config.yaml
gain_aug_db: 6
encoder_depths: [12]
decoder_layers: 10
decoder_norm_position: "pre"
decoder_positions: "rope"
optimizer: "adamw"
final_lr_fraction: 0.05
Rows from block 6 of the audio encoder of a small encoder-decoder audio transcriber, named by matrix and row number. Each number is 500 + 40 x the weight over its row's rms, rounded and kept within 0 to 999. All counts start at 0. Numbers have three digits each.
After each channel's rows are labels from the 100 clips, of 14976, where the channel reaches its highest value: "loudest" is the band of the loudest frequency at the time of the peak; "responds to" is what is common among them. Only what is clearly more common there than usual is listed. The data: short read English sentences (LibriTTS-R).
# conv: width-3 conv (encoder.blocks.6.conv.weight, 320x320x3, each kernel summed), inputs 240-319

conv.271:499454488448451513495516471492526504533498481395507511426441480501482507477482463503496508559499511488370463414421538478425480523519555497528540536505480447463500515439542449488540508556407440532509516522526514516541497538529526535522531578
loudest: 4000 to 8000 Hz
responds to: voice: female; the word "was"

conv.116:560480476580593462467469482556498532557537472458503506490487468544503438535441576436500513494537454540423507478500480507534495525450542501509429457495489480514517557497402524506481532431586495455527506535502586509509514471464491488486494529
loudest: 250 to 500 Hz
responds to: the word "be"

conv.190:561541523438409551459533559486574469533522498565517458507581529486489452475541482499557480466550415461483553549406539484545524482481492540502484546494456516522525544478465528505497509500509465569468503512514481501476452494480440477492501515
loudest: 2000 to 4000 Hz
responds to: the word "of"

conv.42:551447568466509459512531544533528493427472506532479487522516576470533476473477466538498541457576525492504409539446503479421475466516489530539535541475481516520530478496551487474456514483516548480515528484457497453451555463482474518484474494
loudest: 1000 to 2000 Hz
responds to: voice: female

conv.97:536523454525516481513589503515505481478519491381503494502547443478523539467483473485518480502511522504502507497510554417538493526548497486524468487505494458486560458444493418470476494460439519505468457507444465535383490462524499463568501481
loudest: 250 to 500 Hz
responds to: the word "said"

conv.100:466437492508574499490512497473470481504532485493452542407519504522564458483437472568520481466498510505506435486423525480491544496525424482513552532460456434526531542496487466486414490473552524552525492479575427459507530459538516527435491482
loudest: 500 to 1000 Hz
responds to: the word "with"

conv.60:520519413616536441547490462454521492510443509505501481537487391534505455495492514591485557523445493451508493460397482448480532541447493531509566438424502472558447523496507553505490511498495502558485494511517476468514484473525447497543440468
loudest: 250 to 500 Hz
responds to: voice: male

conv.303:471500437523514483448464511518522468508546526461557483402461413461532569382520453474492445512496522462600544499470520449497480413482588419473465516538513412440527453457465453559468502467476506478486441506526558496539503569521517491488489517
loudest: 500 to 1000 Hz
responds to: voice: female

conv.265:460514515420474547525483559539466557464500452477525425458468518416483506523548489447449477546474467515505514586557518489517465547451520566458511498499530491463545506512497544498465496519504496507479527487494519480497541520495454449576442546
loudest: 1000 to 2000 Hz
responds to: voice: female

conv.125:465494506499490489527512481526484472432434495422467536505508479438466553530471497542542500509531519426468484480574536467449481452502486429476436433488525419528460472483476507525515516543460495555527527512434524501455550446492538484460496470
loudest: 4000 to 8000 Hz
responds to: voice: male

conv.294:430542559480552461455403462585461508431538477500521527481484495466495464409401391487513451503542544428504435436465448493470467502497475510603516491595518487430517471506493468509532444531489527440502467485508507479458567507486526549455487451
loudest: 4000 to 8000 Hz
responds to: the word "was"

conv.297:504499531481493497540436483478425485440429472488449467489515526572447497438530545457508538514485527506499596487540506499463541463472546458483486542512506500431554527472435444439500492468418519511445472560488510457476556462505593508536473447
loudest: 250 to 500 Hz
responds to: the word "not"

conv.283:445406396463540467507460442481470497444469485429501526515462523378531526473506483531468503537492520508487460416456465435472471466482475483418471456551516460525522465399450498514532509467418387534466472487488490542563510540557482522511533473
loudest: 4000 to 8000 Hz
responds to: the word "i"

conv.69:471505425534546514453520513445524510525450504485484533517475484524520423518534542492482575529498525536413390550501474383537541453511531567453571519464486437475533538505461519564399454459537524419498463504398482537453515425452485497519465523
loudest: 1000 to 2000 Hz; 500 to 1000 Hz
responds to: the word "i"

conv.216:529474476518455528519489565465478482445472580488490465491518472447424493505547516505502491479536531505447517429476519498481524498469523484499497531529551517528450512476514493500527558490493487405456538451509507546454474388514520440478435468
loudest: 4000 to 8000 Hz
responds to: the word "said"

conv.182:522493529488522459456500484478495497459531462513493535493473529516494452508405465450478455519404526485493344480546470528518476464548419562476513557470520537502488519436538515503442492527568499412496355552539442494411456535515410526538470495
loudest: 250 to 500 Hz
responds to: voice: female; the word "she"

conv.186:497482441438433547524466463516580504479436462453460520468547487527494514559415477481557470495495506490501423559445489454517521474495361496498563432450492517547552561500440511488465557471474554486486512526509408531610466493475504484423547510
loudest: 250 to 500 Hz; 500 to 1000 Hz
responds to: voice: female

conv.165:473502525463545492468530581519465510426557437498450484496439474434486498543452465491438473435515549492534470514464485449487467538507483481537488444469508490547500513508502447428449487478503477434496510507545512494580525473477500496491481500
loudest: 1000 to 2000 Hz
responds to: voice: female; the word "i"

conv.261:495466496512480563482453476512467485512554511514551561503453578495474504520477552448434416462493493455478541488492510522455503471490503512486437563504536473481499504480469506502526487532566577434501309481484463458425477499505526506456535505
loudest: 2000 to 4000 Hz
responds to: voice: female; the word "she"

conv.27:451478519359490560471516492492494507480503486464576547526509578468557537483529491564482520446516523507548551460484501492489455509501545463466580537443540437526461520513564533497509502537529531498507543484488471503490545489502526466441466467
loudest: 1000 to 2000 Hz
responds to: voice: female

conv.26:518502479500562492484465501463424514470504515526531456506470454382543449516493499524457497532507552528474521499479448517530522504503497436531560471517491476439557442542466466456575384548474495481490505572467541484544506515446438468490481460
loudest: 4000 to 8000 Hz
responds to: the word "is"