From a checkpoint of a small encoder-decoder audio transcriber: 25100 steps.
Rows from block 9 of the audio encoder of a small encoder-decoder audio transcriber, named by matrix and row number. Each number is 50 + 10 x the weight over its row's rms, rounded and kept within 0 to 99. All counts start at 0. After the name is the row's rms in percent of the matrix's.
After each channel's rows are labels from the 100 clips, of 14976, where the channel reaches its highest value: "strongest on" is what is common among them. Only what is clearly more common there than usual is listed. The data: short read English sentences (LibriTTS-R).
# conv: pointwise conv (encoder.blocks.9.conv.weight, 320x320x1), inputs 0-63

conv.61 100:58 51 53 35 49 27 58 37 22 54 43 41 48 48 60 59 53 72 52 53 64 44 41 45 71 30 56 46 74 45 58 41 52 49 59 44 49 55 29 47 40 40 48 52 68 50 48 49 33 49 47 50 60 56 56 51 50 38 71 49 54 51 48 43
strongest on: the word "again"

conv.130 102:51 45 53 58 48 34 33 54 60 59 45 59 33 70 31 74 54 27 43 50 58 32 53 45 32 47 56 33 43 46 56 49 58 51 45 40 49 58 48 49 36 46 51 51 49 51 56 57 54 34 31 31 62 44 58 54 46 48 54 47 64 56 45 49
strongest on: the word "him"

conv.60 101:58 50 70 49 40 49 43 35 37 24 62 40 50 59 48 54 45 56 68 43 35 69 36 44 53 35 51 62 46 35 67 50 33 55 65 45 49 61 69 41 48 45 61 46 52 42 54 51 49 43 42 51 33 51 36 60 52 51 39 48 57 62 51 37
strongest on: the word "his"; the word "was"

conv.155 100:44 56 44 51 52 51 26 50 54 40 46 49 46 54 60 52 43 49 49 52 60 65 48 60 57 50 60 59 35 30 52 36 53 46 47 18 55 42 57 48 54 60 55 34 53 77 30 51 59 57 14 32 26 39 47 59 51 61 55 79 72 47 35 38
strongest on: the word "out"

conv.270 100:48 61 43 42 46 36 63 35 62 42 42 41 42 57 56 55 49 58 49 55 47 51 44 46 43 38 47 39 47 58 55 34 59 60 49 42 63 55 55 52 31 46 50 46 51 43 57 37 60 32 43 39 34 48 58 47 27 54 64 63 49 62 66 59
strongest on: the word "of"

conv.295 100:44 54 64 55 56 51 31 52 49 47 61 41 56 55 51 47 48 40 49 41 73 65 57 33 36 42 28 46 58 63 36 42 66 41 42 52 54 43 52 38 40 37 57 43 60 61 36 40 38 69 51 57 55 43 32 55 54 44 35 47 50 63 48 47
strongest on: the word "mr"

conv.53 100:42 49 33 42 51 40 40 53 59 64 54 51 35 33 45 52 62 54 53 35 48 53 48 36 60 58 57 39 53 43 50 23 52 35 50 63 34 59 53 45 52 51 29 45 46 57 40 59 46 56 38 54 34 58 43 48 52 41 52 31 64 51 52 57
strongest on: the word "now"

conv.107 100:56 72 47 65 68 62 42 58 58 30 42 51 52 55 27 54 47 49 47 41 50 62 47 53 48 45 47 41 55 52 47 49 49 34 67 45 35 50 62 49 56 53 74 52 43 47 61 39 46 66 59 51 50 63 51 72 53 64 50 55 27 53 54 64
strongest on: the word "of"

conv.244 099:69 42 55 49 65 41 31 58 59 51 42 50 30 64 61 45 51 58 50 61 44 63 54 42 63 48 59 47 50 43 65 37 42 46 57 57 61 66 60 44 56 60 49 53 49 52 55 40 27 53 53 55 65 45 48 48 52 70 53 68 35 40 52 43
strongest on: the word "come"

conv.302 099:51 35 46 55 43 51 53 51 38 59 64 36 45 49 58 58 54 37 54 48 52 47 57 46 55 31 66 56 61 34 51 56 44 49 44 51 64 35 55 48 33 52 53 56 46 68 47 48 38 63 51 58 54 62 60 54 44 44 58 52 53 50 40 50
strongest on: the word "one"

conv.102 100:48 57 52 62 49 43 50 39 30 41 64 45 45 49 46 63 45 62 49 50 45 54 52 49 59 47 53 67 57 52 37 47 40 23 61 35 64 65 56 50 51 50 47 55 52 37 51 52 36 55 37 33 43 50 60 47 35 53 26 44 47 45 53 44
strongest on: the word "was"; the word "a"

conv.118 101:49 45 51 73 37 40 41 55 37 52 50 59 53 40 62 40 38 54 27 42 61 42 56 39 45 51 47 53 48 53 39 53 67 60 47 49 63 43 26 40 66 39 53 59 36 64 51 53 22 47 49 56 50 38 37 50 39 31 53 54 46 48 39 40
strongest on: text has "nothing"

conv.260 100:41 37 65 47 59 36 58 57 62 65 38 64 54 63 42 53 69 34 40 61 58 45 38 46 29 51 39 51 61 34 49 53 61 72 57 51 23 47 50 50 41 63 39 59 60 46 61 50 65 28 48 34 49 36 41 61 42 49 43 51 60 42 35 62
strongest on: the word "for"

conv.209 101:41 59 45 58 45 46 52 53 63 46 46 30 52 60 35 46 46 59 50 38 60 54 31 39 29 37 67 64 27 67 65 52 54 46 60 26 57 50 48 43 37 50 69 39 50 46 54 57 47 55 54 57 39 49 44 51 50 64 38 40 61 47 41 50
strongest on: the word "his"

conv.301 100:47 45 52 52 61 40 49 55 35 55 64 39 48 44 38 51 61 41 45 48 46 70 65 49 49 43 45 38 54 62 42 47 63 48 57 60 68 38 31 55 58 47 53 50 29 27 52 48 39 55 52 69 48 60 56 59 57 33 39 40 41 61 49 72
strongest on: the word "we"

conv.296 100:52 45 36 34 61 54 41 43 38 54 47 64 32 61 40 47 39 47 56 42 50 42 54 57 43 52 55 41 67 53 53 47 48 37 40 34 51 51 50 52 49 58 36 56 47 57 36 49 51 49 40 46 51 51 54 58 67 55 20 59 53 35 52 61
strongest on: the word "he"

conv.159 099:39 60 55 48 38 55 40 49 41 73 56 38 61 51 60 63 48 37 51 46 41 62 51 49 61 55 58 41 46 60 47 54 59 44 37 58 52 24 64 49 57 52 39 41 55 60 33 50 34 26 52 57 39 50 71 51 46 44 39 62 49 45 43 53
strongest on: the word "he"

conv.226 098:46 38 53 35 51 50 29 37 61 41 43 54 55 59 46 49 61 61 38 36 71 46 60 25 51 37 52 47 38 62 45 52 66 48 57 58 66 44 46 57 44 55 47 58 53 44 50 36 41 58 43 72 37 39 42 44 63 48 44 53 50 39 49 40
strongest on: the word "for"

conv.123 099:43 40 42 45 34 48 47 38 52 39 43 68 44 46 43 46 59 55 49 37 39 33 42 58 58 29 51 28 30 56 52 55 41 59 53 57 57 54 44 43 57 54 48 52 51 49 45 57 47 59 34 42 43 66 38 61 50 63 43 61 54 52 41 58
strongest on: the word "you"

conv.184 099:30 51 58 51 55 50 54 45 63 43 40 49 33 53 36 53 69 54 50 66 52 42 49 38 54 43 37 55 67 45 59 65 54 40 61 38 49 50 50 40 45 47 31 38 64 57 55 57 35 45 45 34 55 52 48 54 58 50 53 40 52 49 47 43
strongest on: the word "the"; the word "of"

conv.216 099:28 53 69 66 45 46 50 44 46 48 41 52 50 47 44 43 55 42 42 53 45 51 47 50 59 49 47 68 44 42 54 35 48 36 58 56 51 71 38 61 33 40 37 35 62 49 65 40 37 46 58 51 54 59 51 47 45 62 37 52 45 47 58 65
strongest on: the word "we"

conv.43 101:40 54 42 47 61 57 49 37 48 50 36 53 42 42 57 24 65 69 33 58 39 65 38 54 47 48 68 48 31 42 51 41 45 54 19 56 51 42 65 45 44 40 43 56 30 51 35 48 67 52 58 45 51 45 35 57 47 53 39 58 55 16 42 46
strongest on: the word "it"

conv.232 101:40 80 64 47 52 48 46 52 48 45 49 43 48 61 62 51 65 42 60 53 46 59 38 60 55 44 53 43 53 58 67 51 67 32 50 45 53 47 45 47 56 44 28 56 61 59 48 29 54 46 21 38 28 29 62 33 26 58 63 46 36 46 62 46
strongest on: the word "it"

conv.147 100:59 35 45 40 51 54 67 48 49 51 42 64 35 53 53 45 52 43 56 44 41 49 46 61 44 44 55 27 60 46 37 59 51 40 25 48 47 62 47 56 41 43 74 44 49 57 49 44 27 47 80 58 45 48 51 42 57 41 57 57 58 31 35 55
strongest on: the word "think"

conv.88 099:43 50 41 41 54 59 62 38 55 24 34 60 57 54 48 53 46 51 58 56 61 31 26 51 30 58 63 36 42 51 56 40 48 48 44 48 43 35 62 59 45 57 52 55 53 40 54 58 46 18 43 59 51 58 59 55 75 51 48 50 44 57 40 69
strongest on: the word "her"

conv.69 100:41 70 49 33 39 47 34 51 60 44 42 63 56 54 55 52 48 33 34 42 49 45 68 68 56 47 48 46 45 38 57 54 56 46 47 66 48 52 54 56 44 26 35 59 37 46 46 42 49 56 51 58 36 39 53 66 47 57 54 34 62 24 44 55
strongest on: the word "it"

conv.214 099:37 62 40 44 61 27 47 40 43 59 53 55 49 50 57 59 50 53 70 58 56 61 50 63 41 44 43 37 47 43 49 33 42 46 46 61 47 76 44 58 48 59 52 44 63 55 53 50 36 48 46 56 48 40 63 35 51 40 63 67 56 45 50 37
strongest on: the word "again"

conv.163 099:37 49 35 40 57 56 48 66 55 46 60 41 49 66 54 40 55 52 70 42 67 56 32 49 59 41 52 60 66 28 68 50 47 42 64 57 43 43 71 50 53 40 52 63 35 54 60 65 36 55 54 45 43 25 54 32 58 44 49 44 62 39 39 44
strongest on: the word "very"

conv.249 099:44 37 51 71 47 43 41 58 62 68 52 40 61 46 40 55 56 65 41 54 51 52 46 61 41 53 48 55 56 44 35 58 45 55 57 53 59 46 49 59 49 49 74 58 60 68 28 50 56 52 57 45 39 60 54 45 42 57 49 44 41 30 55 54
strongest on: the word "was"

conv.241 101:57 55 47 52 68 59 47 47 54 36 41 55 51 30 33 50 65 28 47 49 60 52 51 50 33 46 46 47 50 54 56 52 70 42 34 52 55 42 30 52 52 52 38 66 50 48 33 60 55 56 56 63 54 48 39 49 47 53 38 42 46 54 49 52
strongest on: the word "was"

conv.170 099:49 24 37 43 40 56 43 51 34 61 62 36 51 43 40 59 34 45 51 54 41 50 59 52 54 35 55 39 51 46 57 65 59 56 55 67 58 50 43 47 53 52 56 50 57 60 58 37 44 55 68 24 44 57 57 38 43 57 55 42 47 41 47 29
strongest on: the word "i"

conv.319 098:64 44 43 54 48 65 66 50 61 50 36 35 60 44 31 54 51 50 41 51 29 32 49 43 50 59 44 50 45 48 45 59 41 48 64 44 48 44 55 48 46 65 41 42 65 39 42 58 66 71 41 46 52 47 55 58 41 40 50 48 48 62 63 52
strongest on: the word "his"

conv.117 100:25 50 35 59 56 41 56 49 32 52 51 53 36 45 54 54 37 44 42 28 41 43 65 55 51 55 57 23 54 26 68 47 60 56 52 61 43 50 59 48 44 47 35 34 51 49 49 49 61 43 49 24 41 46 35 42 62 44 46 47 49 29 39 51
strongest on: the word "was"

conv.116 101:45 33 46 48 52 43 56 55 57 51 36 59 58 47 44 58 45 66 41 38 63 52 62 42 60 57 36 53 25 50 50 45 59 54 46 58 41 50 49 50 53 48 46 57 48 50 56 33 62 48 35 60 65 45 49 26 58 67 44 47 33 65 38 51
strongest on: the word "do"; the word "to"

conv.146 101:35 55 55 57 39 58 40 62 34 73 45 40 40 42 49 46 53 40 44 45 61 63 45 43 61 64 55 39 40 40 64 66 59 36 51 52 36 44 43 57 46 60 28 35 41 48 50 58 52 35 52 57 57 52 57 62 42 40 39 36 68 44 51 43
strongest on: the word "be"

conv.198 099:45 53 53 57 41 47 58 58 69 55 51 43 47 40 36 63 47 51 62 65 54 51 60 48 45 43 42 35 54 52 49 40 49 51 48 35 52 46 42 55 61 43 55 68 62 50 60 44 52 56 51 60 34 56 58 47 62 36 43 57 31 60 33 52
strongest on: the word "you"

conv.207 100:38 47 67 48 55 26 38 49 31 56 44 63 60 44 54 46 41 48 46 50 43 56 58 30 36 30 48 45 49 62 37 39 45 59 42 55 55 54 29 62 48 42 69 56 58 46 50 59 44 49 38 61 37 40 33 46 54 53 45 52 49 67 42 55
strongest on: the word "said"

conv.265 099:32 43 46 41 49 53 45 56 64 30 48 58 59 49 56 64 39 51 34 44 64 51 42 44 13 66 64 52 42 50 57 44 60 59 60 42 55 52 62 32 28 46 64 56 40 44 67 40 46 50 34 40 41 47 55 21 53 54 47 53 58 59 55 49
strongest on: the word "me"

conv.315 099:55 62 49 44 53 42 60 47 47 36 48 52 59 47 55 44 51 27 44 58 49 18 46 55 58 56 37 53 33 52 63 62 73 52 57 66 43 55 45 54 45 62 39 50 62 59 42 45 34 39 59 54 42 51 46 53 57 44 37 57 45 53 50 59
strongest on: the word "to"; the word "be"

conv.144 101:36 46 57 56 56 42 41 58 42 55 50 47 46 45 59 47 51 34 65 49 44 50 52 45 63 42 47 33 58 43 44 48 69 60 43 59 51 66 50 59 62 54 65 33 50 52 51 51 50 72 44 48 51 49 67 52 47 48 47 55 50 38 27 57
strongest on: the word "not"

conv.194 100:55 46 47 65 39 43 35 41 41 30 45 45 43 55 46 62 56 51 60 47 47 63 58 53 47 44 30 46 49 46 40 51 62 60 55 35 42 56 38 45 69 53 46 63 54 46 55 49 48 32 45 55 38 42 62 43 57 47 53 54 53 62 44 68
strongest on: the word "do"

conv.9 100:45 49 53 52 51 52 43 62 47 36 56 57 60 52 57 47 33 46 42 49 59 48 54 76 51 46 51 54 45 40 46 47 54 50 44 60 59 42 57 36 57 34 50 52 48 51 35 30 56 48 60 43 78 46 46 44 28 32 25 64 47 53 39 51
strongest on: the word "and"

conv.119 100:48 43 61 37 58 51 39 57 67 50 51 49 45 56 33 45 50 53 64 45 49 41 26 48 52 56 53 43 52 51 49 47 60 38 45 35 50 73 53 56 52 53 68 54 55 37 57 41 31 32 31 64 31 62 46 38 57 65 56 43 48 37 71 43
strongest on: the word "do"; the word "too"

conv.287 100:57 42 58 49 48 57 49 38 55 48 53 34 50 61 61 31 41 55 51 35 53 37 39 54 49 51 55 64 37 60 50 52 51 31 47 45 35 48 68 51 62 69 46 62 50 68 47 51 26 59 69 33 73 61 55 57 48 61 62 52 54 38 56 29
strongest on: the word "think"

conv.140 099:51 55 57 32 54 33 34 59 52 42 32 53 39 58 52 56 45 39 60 47 54 58 59 54 48 48 37 46 46 57 57 50 60 48 57 73 42 49 55 58 42 47 42 40 62 39 45 41 41 32 44 56 41 45 28 57 52 44 29 40 35 58 76 50
strongest on: the word "of"

conv.254 101:44 51 52 43 61 50 28 46 52 62 36 48 50 48 44 41 58 51 27 61 40 55 42 52 56 44 66 41 47 53 46 65 63 55 43 52 54 47 52 64 59 63 40 58 60 59 63 52 56 50 52 42 48 37 48 46 44 62 59 29 38 53 28 39
strongest on: the word "father"

conv.0 100:38 58 44 43 47 51 65 44 36 32 48 49 41 55 50 57 47 45 34 62 56 50 47 58 55 30 55 56 54 50 46 46 51 57 60 36 46 45 39 32 60 50 36 39 52 42 53 55 54 55 65 44 61 44 52 44 59 55 63 44 49 61 58 55
strongest on: the word "and"

conv.276 099:35 50 48 50 40 46 54 46 50 51 38 55 36 49 42 70 62 64 47 49 43 67 50 45 35 56 58 50 54 49 51 40 32 46 33 30 46 45 45 61 44 55 58 42 36 25 46 55 56 53 60 54 53 69 63 68 46 48 60 32 59 41 58 51
strongest on: the word "asked"

conv.59 099:43 34 36 47 46 36 59 37 51 45 40 48 42 50 57 34 41 53 70 52 50 66 42 42 47 53 35 52 54 38 66 75 61 57 58 57 52 36 57 53 62 54 56 51 61 60 54 43 34 60 46 54 26 64 56 49 55 53 54 56 57 55 62 56
strongest on: the word "not"

conv.223 101:52 73 61 48 54 50 39 60 44 46 49 47 42 33 45 47 53 57 53 49 63 52 46 46 29 57 49 64 68 57 53 43 46 47 46 45 49 54 48 39 64 37 36 44 49 58 49 41 47 40 54 49 40 53 63 49 51 47 42 52 53 51 53 43
strongest on: the word "not"

conv.136 100:43 31 40 63 67 60 28 33 48 67 40 44 46 47 47 59 45 57 58 57 53 49 62 62 39 46 31 55 80 46 42 57 54 36 40 58 52 44 45 45 65 49 60 44 44 68 39 43 29 40 51 64 37 60 41 34 45 34 52 59 36 48 37 30
strongest on: the word "not"

conv.307 102:54 58 47 47 53 45 61 21 43 52 32 48 42 58 52 43 39 47 56 55 54 40 55 47 40 56 37 42 30 41 51 26 31 73 42 42 41 65 43 53 57 28 51 46 65 42 56 55 19 54 68 45 37 50 46 70 70 41 50 54 34 68 45 52
strongest on: the word "again"

conv.64 103:58 53 51 43 54 38 65 45 50 44 44 50 44 44 43 47 62 48 48 31 38 54 35 61 35 77 35 45 39 37 41 50 42 57 37 38 34 52 35 50 40 23 57 30 31 49 54 40 55 54 46 62 39 32 42 58 50 39 44 53 55 38 51 43
strongest on: the word "not"

conv.56 101:33 63 25 53 25 56 53 50 22 38 72 51 45 54 51 54 51 51 52 52 32 43 52 45 63 74 42 31 54 40 49 46 51 42 49 39 34 54 47 52 57 59 19 63 52 46 29 64 62 64 57 37 68 48 49 45 68 59 35 41 55 14 49 49
strongest on: the word "it"

conv.274 101:35 41 36 61 56 68 38 53 65 49 78 51 50 37 51 43 47 59 48 44 37 48 51 42 69 33 45 54 59 58 17 47 46 45 38 35 31 40 61 60 35 55 48 42 42 48 54 55 22 54 49 67 53 44 43 43 58 46 41 35 45 61 71 56
strongest on: the word "and"

conv.164 102:66 48 24 60 56 53 45 39 55 42 61 54 48 35 52 33 47 63 52 37 64 61 34 46 63 48 35 38 58 66 31 46 59 56 44 64 55 40 47 54 37 41 48 55 49 54 49 47 32 53 56 68 59 55 44 65 59 65 36 36 49 44 45 66
strongest on: the word "little"; the word "a"

conv.191 100:45 71 53 57 42 56 57 55 65 34 36 47 45 56 36 50 50 44 44 24 57 56 54 42 36 35 48 36 42 43 45 44 68 46 46 36 58 57 45 49 33 58 43 47 42 39 55 62 49 42 45 52 56 38 62 62 63 67 52 48 53 19 45 60
strongest on: the word "will"

conv.37 098:34 52 66 47 54 63 27 52 48 57 41 63 65 49 68 36 56 53 38 38 48 53 47 50 48 48 45 52 38 51 43 51 53 44 33 55 55 38 54 46 68 40 42 56 43 63 30 30 43 46 55 33 53 59 48 22 54 27 53 44 46 40 62 35
strongest on: the word "very"

conv.172 099:43 30 64 39 60 46 40 52 67 86 45 50 63 45 42 37 52 34 37 64 39 48 44 59 57 39 41 47 45 60 55 49 58 57 52 54 36 42 45 45 39 46 43 68 54 64 63 45 51 49 28 46 47 46 57 58 62 53 46 33 56 68 47 42
strongest on: the word "the"; the word "said"

conv.1 098:53 54 37 25 33 53 57 44 36 57 45 55 46 45 49 78 38 50 47 50 47 54 44 50 57 35 54 59 28 37 44 55 43 47 58 74 61 62 50 36 45 50 40 50 62 52 73 76 32 45 47 54 31 42 51 46 59 40 43 48 72 60 45 27
strongest on: the word "the"; the word "to"

conv.312 099:48 34 42 60 47 52 46 65 44 38 49 75 41 46 29 62 31 65 59 64 46 49 37 29 66 56 33 53 46 54 55 54 29 40 52 40 72 46 46 51 44 31 57 50 51 49 36 55 35 38 50 47 67 55 45 43 53 53 48 45 51 48 44 69
strongest on: the word "i"

conv.2 096:49 48 46 44 33 57 51 72 46 55 39 58 60 74 43 38 43 39 53 60 59 50 70 60 46 52 58 43 49 48 51 48 48 42 59 55 53 52 57 35 51 43 58 23 29 43 45 59 47 53 44 42 56 61 43 44 57 32 36 58 55 52 50 41
strongest on: the word "he"

conv.264 098:39 60 39 70 42 40 46 50 46 54 46 53 53 40 42 40 43 49 40 42 47 53 51 60 53 55 30 50 51 53 56 56 59 49 64 55 44 66 56 35 60 52 59 57 42 51 65 42 61 56 40 41 49 56 42 50 50 61 51 43 68 42 59 31
strongest on: the word "was"

conv.83 099:55 49 38 74 41 46 35 49 53 57 53 57 33 50 58 45 57 61 53 49 43 41 58 59 59 46 36 47 46 52 57 40 57 52 55 58 46 41 43 48 61 61 49 37 41 54 57 41 17 24 39 50 53 59 47 35 34 40 37 43 51 52 48 49
strongest on: the word "to"

conv.247 102:33 62 29 55 36 54 36 38 58 62 55 69 43 25 34 64 52 55 48 40 50 45 49 60 46 45 46 31 57 55 59 56 57 58 40 59 48 61 46 45 59 29 46 57 56 40 53 22 61 60 50 43 39 50 56 59 57 62 48 60 43 33 52 65
strongest on: the word "little"; the word "a"

conv.98 100:54 42 42 57 63 39 69 46 53 31 51 55 29 42 60 61 34 52 31 65 40 55 45 28 38 40 44 39 43 44 51 40 30 78 33 42 59 49 44 56 62 62 54 38 38 41 59 40 68 47 61 35 40 33 55 54 41 40 52 59 45 33 33 61
strongest on: the word "her"

conv.73 099:46 61 42 58 54 45 56 45 59 51 42 45 44 52 67 27 52 46 50 57 65 45 40 56 45 59 56 44 51 46 58 58 38 53 37 45 40 63 51 50 43 44 59 44 49 48 52 46 44 44 40 45 66 43 61 25 68 46 51 32 54 37 65 49
strongest on: the word "again"

conv.125 100:54 46 55 44 57 54 33 39 49 57 52 59 45 42 46 54 47 45 45 55 51 54 57 49 54 33 42 58 60 45 58 32 59 22 62 49 50 44 67 38 63 72 50 59 45 56 69 47 23 40 24 41 55 35 66 45 54 26 34 60 50 44 36 38
strongest on: the word "to"

conv.272 099:51 79 54 46 58 53 33 44 49 53 50 55 30 47 58 62 37 48 48 36 47 46 65 39 44 45 52 47 61 32 56 45 68 24 50 23 42 50 33 46 54 42 42 51 58 68 58 66 42 53 42 52 51 63 57 63 48 44 52 59 57 51 51 48
strongest on: the word "it"; the word "that"; the word "was"

conv.304 100:61 51 57 43 57 56 56 42 39 44 54 48 50 56 61 56 62 38 45 44 48 45 49 46 68 33 46 39 41 37 56 46 50 38 55 65 44 51 55 56 52 57 38 58 54 44 52 55 51 55 62 55 68 46 65 51 41 47 50 37 57 58 55 55
strongest on: the word "and"

conv.225 099:62 44 65 48 63 38 55 37 63 51 51 58 52 52 56 38 49 40 47 47 58 60 57 45 46 50 52 47 55 56 64 34 49 39 40 35 62 38 56 58 68 64 54 39 52 53 56 56 41 50 42 44 50 42 46 47 50 48 58 40 76 39 59 34
strongest on: the word "him"

conv.4 100:66 48 57 51 54 62 58 46 50 66 51 42 55 41 28 44 67 48 59 22 49 48 31 57 56 59 59 48 42 49 59 50 57 58 34 56 60 52 36 43 60 45 34 48 48 57 38 33 39 46 51 64 56 59 46 57 54 34 44 49 45 33 49 56
strongest on: the word "one"

conv.52 102:39 37 56 42 69 51 58 48 37 49 77 63 49 52 31 47 47 60 53 55 42 59 38 52 52 36 56 50 52 25 62 31 69 59 61 48 55 57 52 41 38 44 41 59 65 50 52 40 51 43 52 45 39 53 49 26 33 52 46 55 59 53 67 46
strongest on: the word "asked"

conv.129 099:53 46 55 52 63 64 44 56 65 34 60 35 47 48 37 64 39 64 50 53 45 53 39 31 43 53 49 53 51 41 40 48 30 46 61 51 45 57 61 61 51 52 47 65 38 62 45 41 35 45 51 49 63 56 30 52 57 54 46 54 55 48 47 60
strongest on: the word "was"

conv.192 100:39 49 59 50 43 29 56 34 28 53 31 55 45 52 55 53 49 33 55 42 38 47 57 51 48 46 41 50 48 41 52 52 41 52 47 63 59 52 42 49 39 45 40 37 51 32 43 45 45 38 60 33 27 51 51 43 60 40 27 60 50 50 53 66
strongest on: the word "said"; the word "i"

conv.13 100:54 55 44 59 52 45 47 60 50 61 40 33 40 30 43 52 53 50 43 67 38 50 53 51 51 51 63 54 64 46 60 50 45 61 57 62 70 57 43 57 42 48 54 59 50 45 62 31 51 33 47 56 43 48 44 43 43 68 49 50 50 52 59 51
strongest on: the word "for"; the word "said"

conv.70 101:68 58 40 69 32 46 57 55 39 57 43 32 44 45 58 53 59 57 42 39 48 66 67 36 54 57 39 50 60 50 59 43 33 50 46 39 49 53 29 57 51 36 44 51 57 65 42 64 55 47 62 56 59 44 47 54 39 45 50 66 63 30 54 44
strongest on: the word "not"

conv.166 100:39 50 41 39 55 33 30 51 42 50 60 57 54 39 56 44 49 58 36 51 49 57 49 55 28 49 49 54 57 53 47 40 50 41 62 55 58 37 50 47 46 33 45 34 41 53 60 26 51 67 50 37 54 36 52 54 55 48 47 49 44 53 52 55
strongest on: the word "too"

conv.217 100:68 56 40 46 25 45 43 41 43 52 51 58 27 58 56 52 61 45 52 47 47 48 42 47 53 40 54 56 49 59 48 50 40 48 44 55 69 41 45 44 54 47 32 51 26 41 14 59 39 37 34 37 45 39 56 58 44 44 34 46 68 45 66 48
strongest on: the word "be"

conv.99 098:53 54 62 42 54 43 47 49 53 50 42 27 49 32 46 53 72 55 24 34 45 52 45 38 55 50 56 51 37 41 60 53 34 64 40 51 58 54 52 46 56 36 44 47 36 43 39 53 53 50 32 43 33 41 52 59 53 55 38 65 43 52 59 43
strongest on: the word "have"

conv.5 098:61 75 61 47 41 50 48 60 50 49 62 44 40 56 61 42 59 33 43 42 67 45 46 47 62 33 69 42 48 55 49 53 47 54 59 47 52 49 56 56 29 61 25 63 50 48 37 46 49 36 36 53 52 47 50 44 36 56 53 47 43 30 52 45
strongest on: the word "is"

conv.190 102:50 39 48 36 69 50 59 69 49 62 54 34 57 50 56 39 50 49 65 46 57 49 51 59 54 50 44 37 70 48 50 56 47 63 50 32 36 35 66 50 41 51 45 55 47 50 39 35 48 27 52 48 56 44 45 40 35 53 40 28 59 31 49 51
strongest on: the word "think"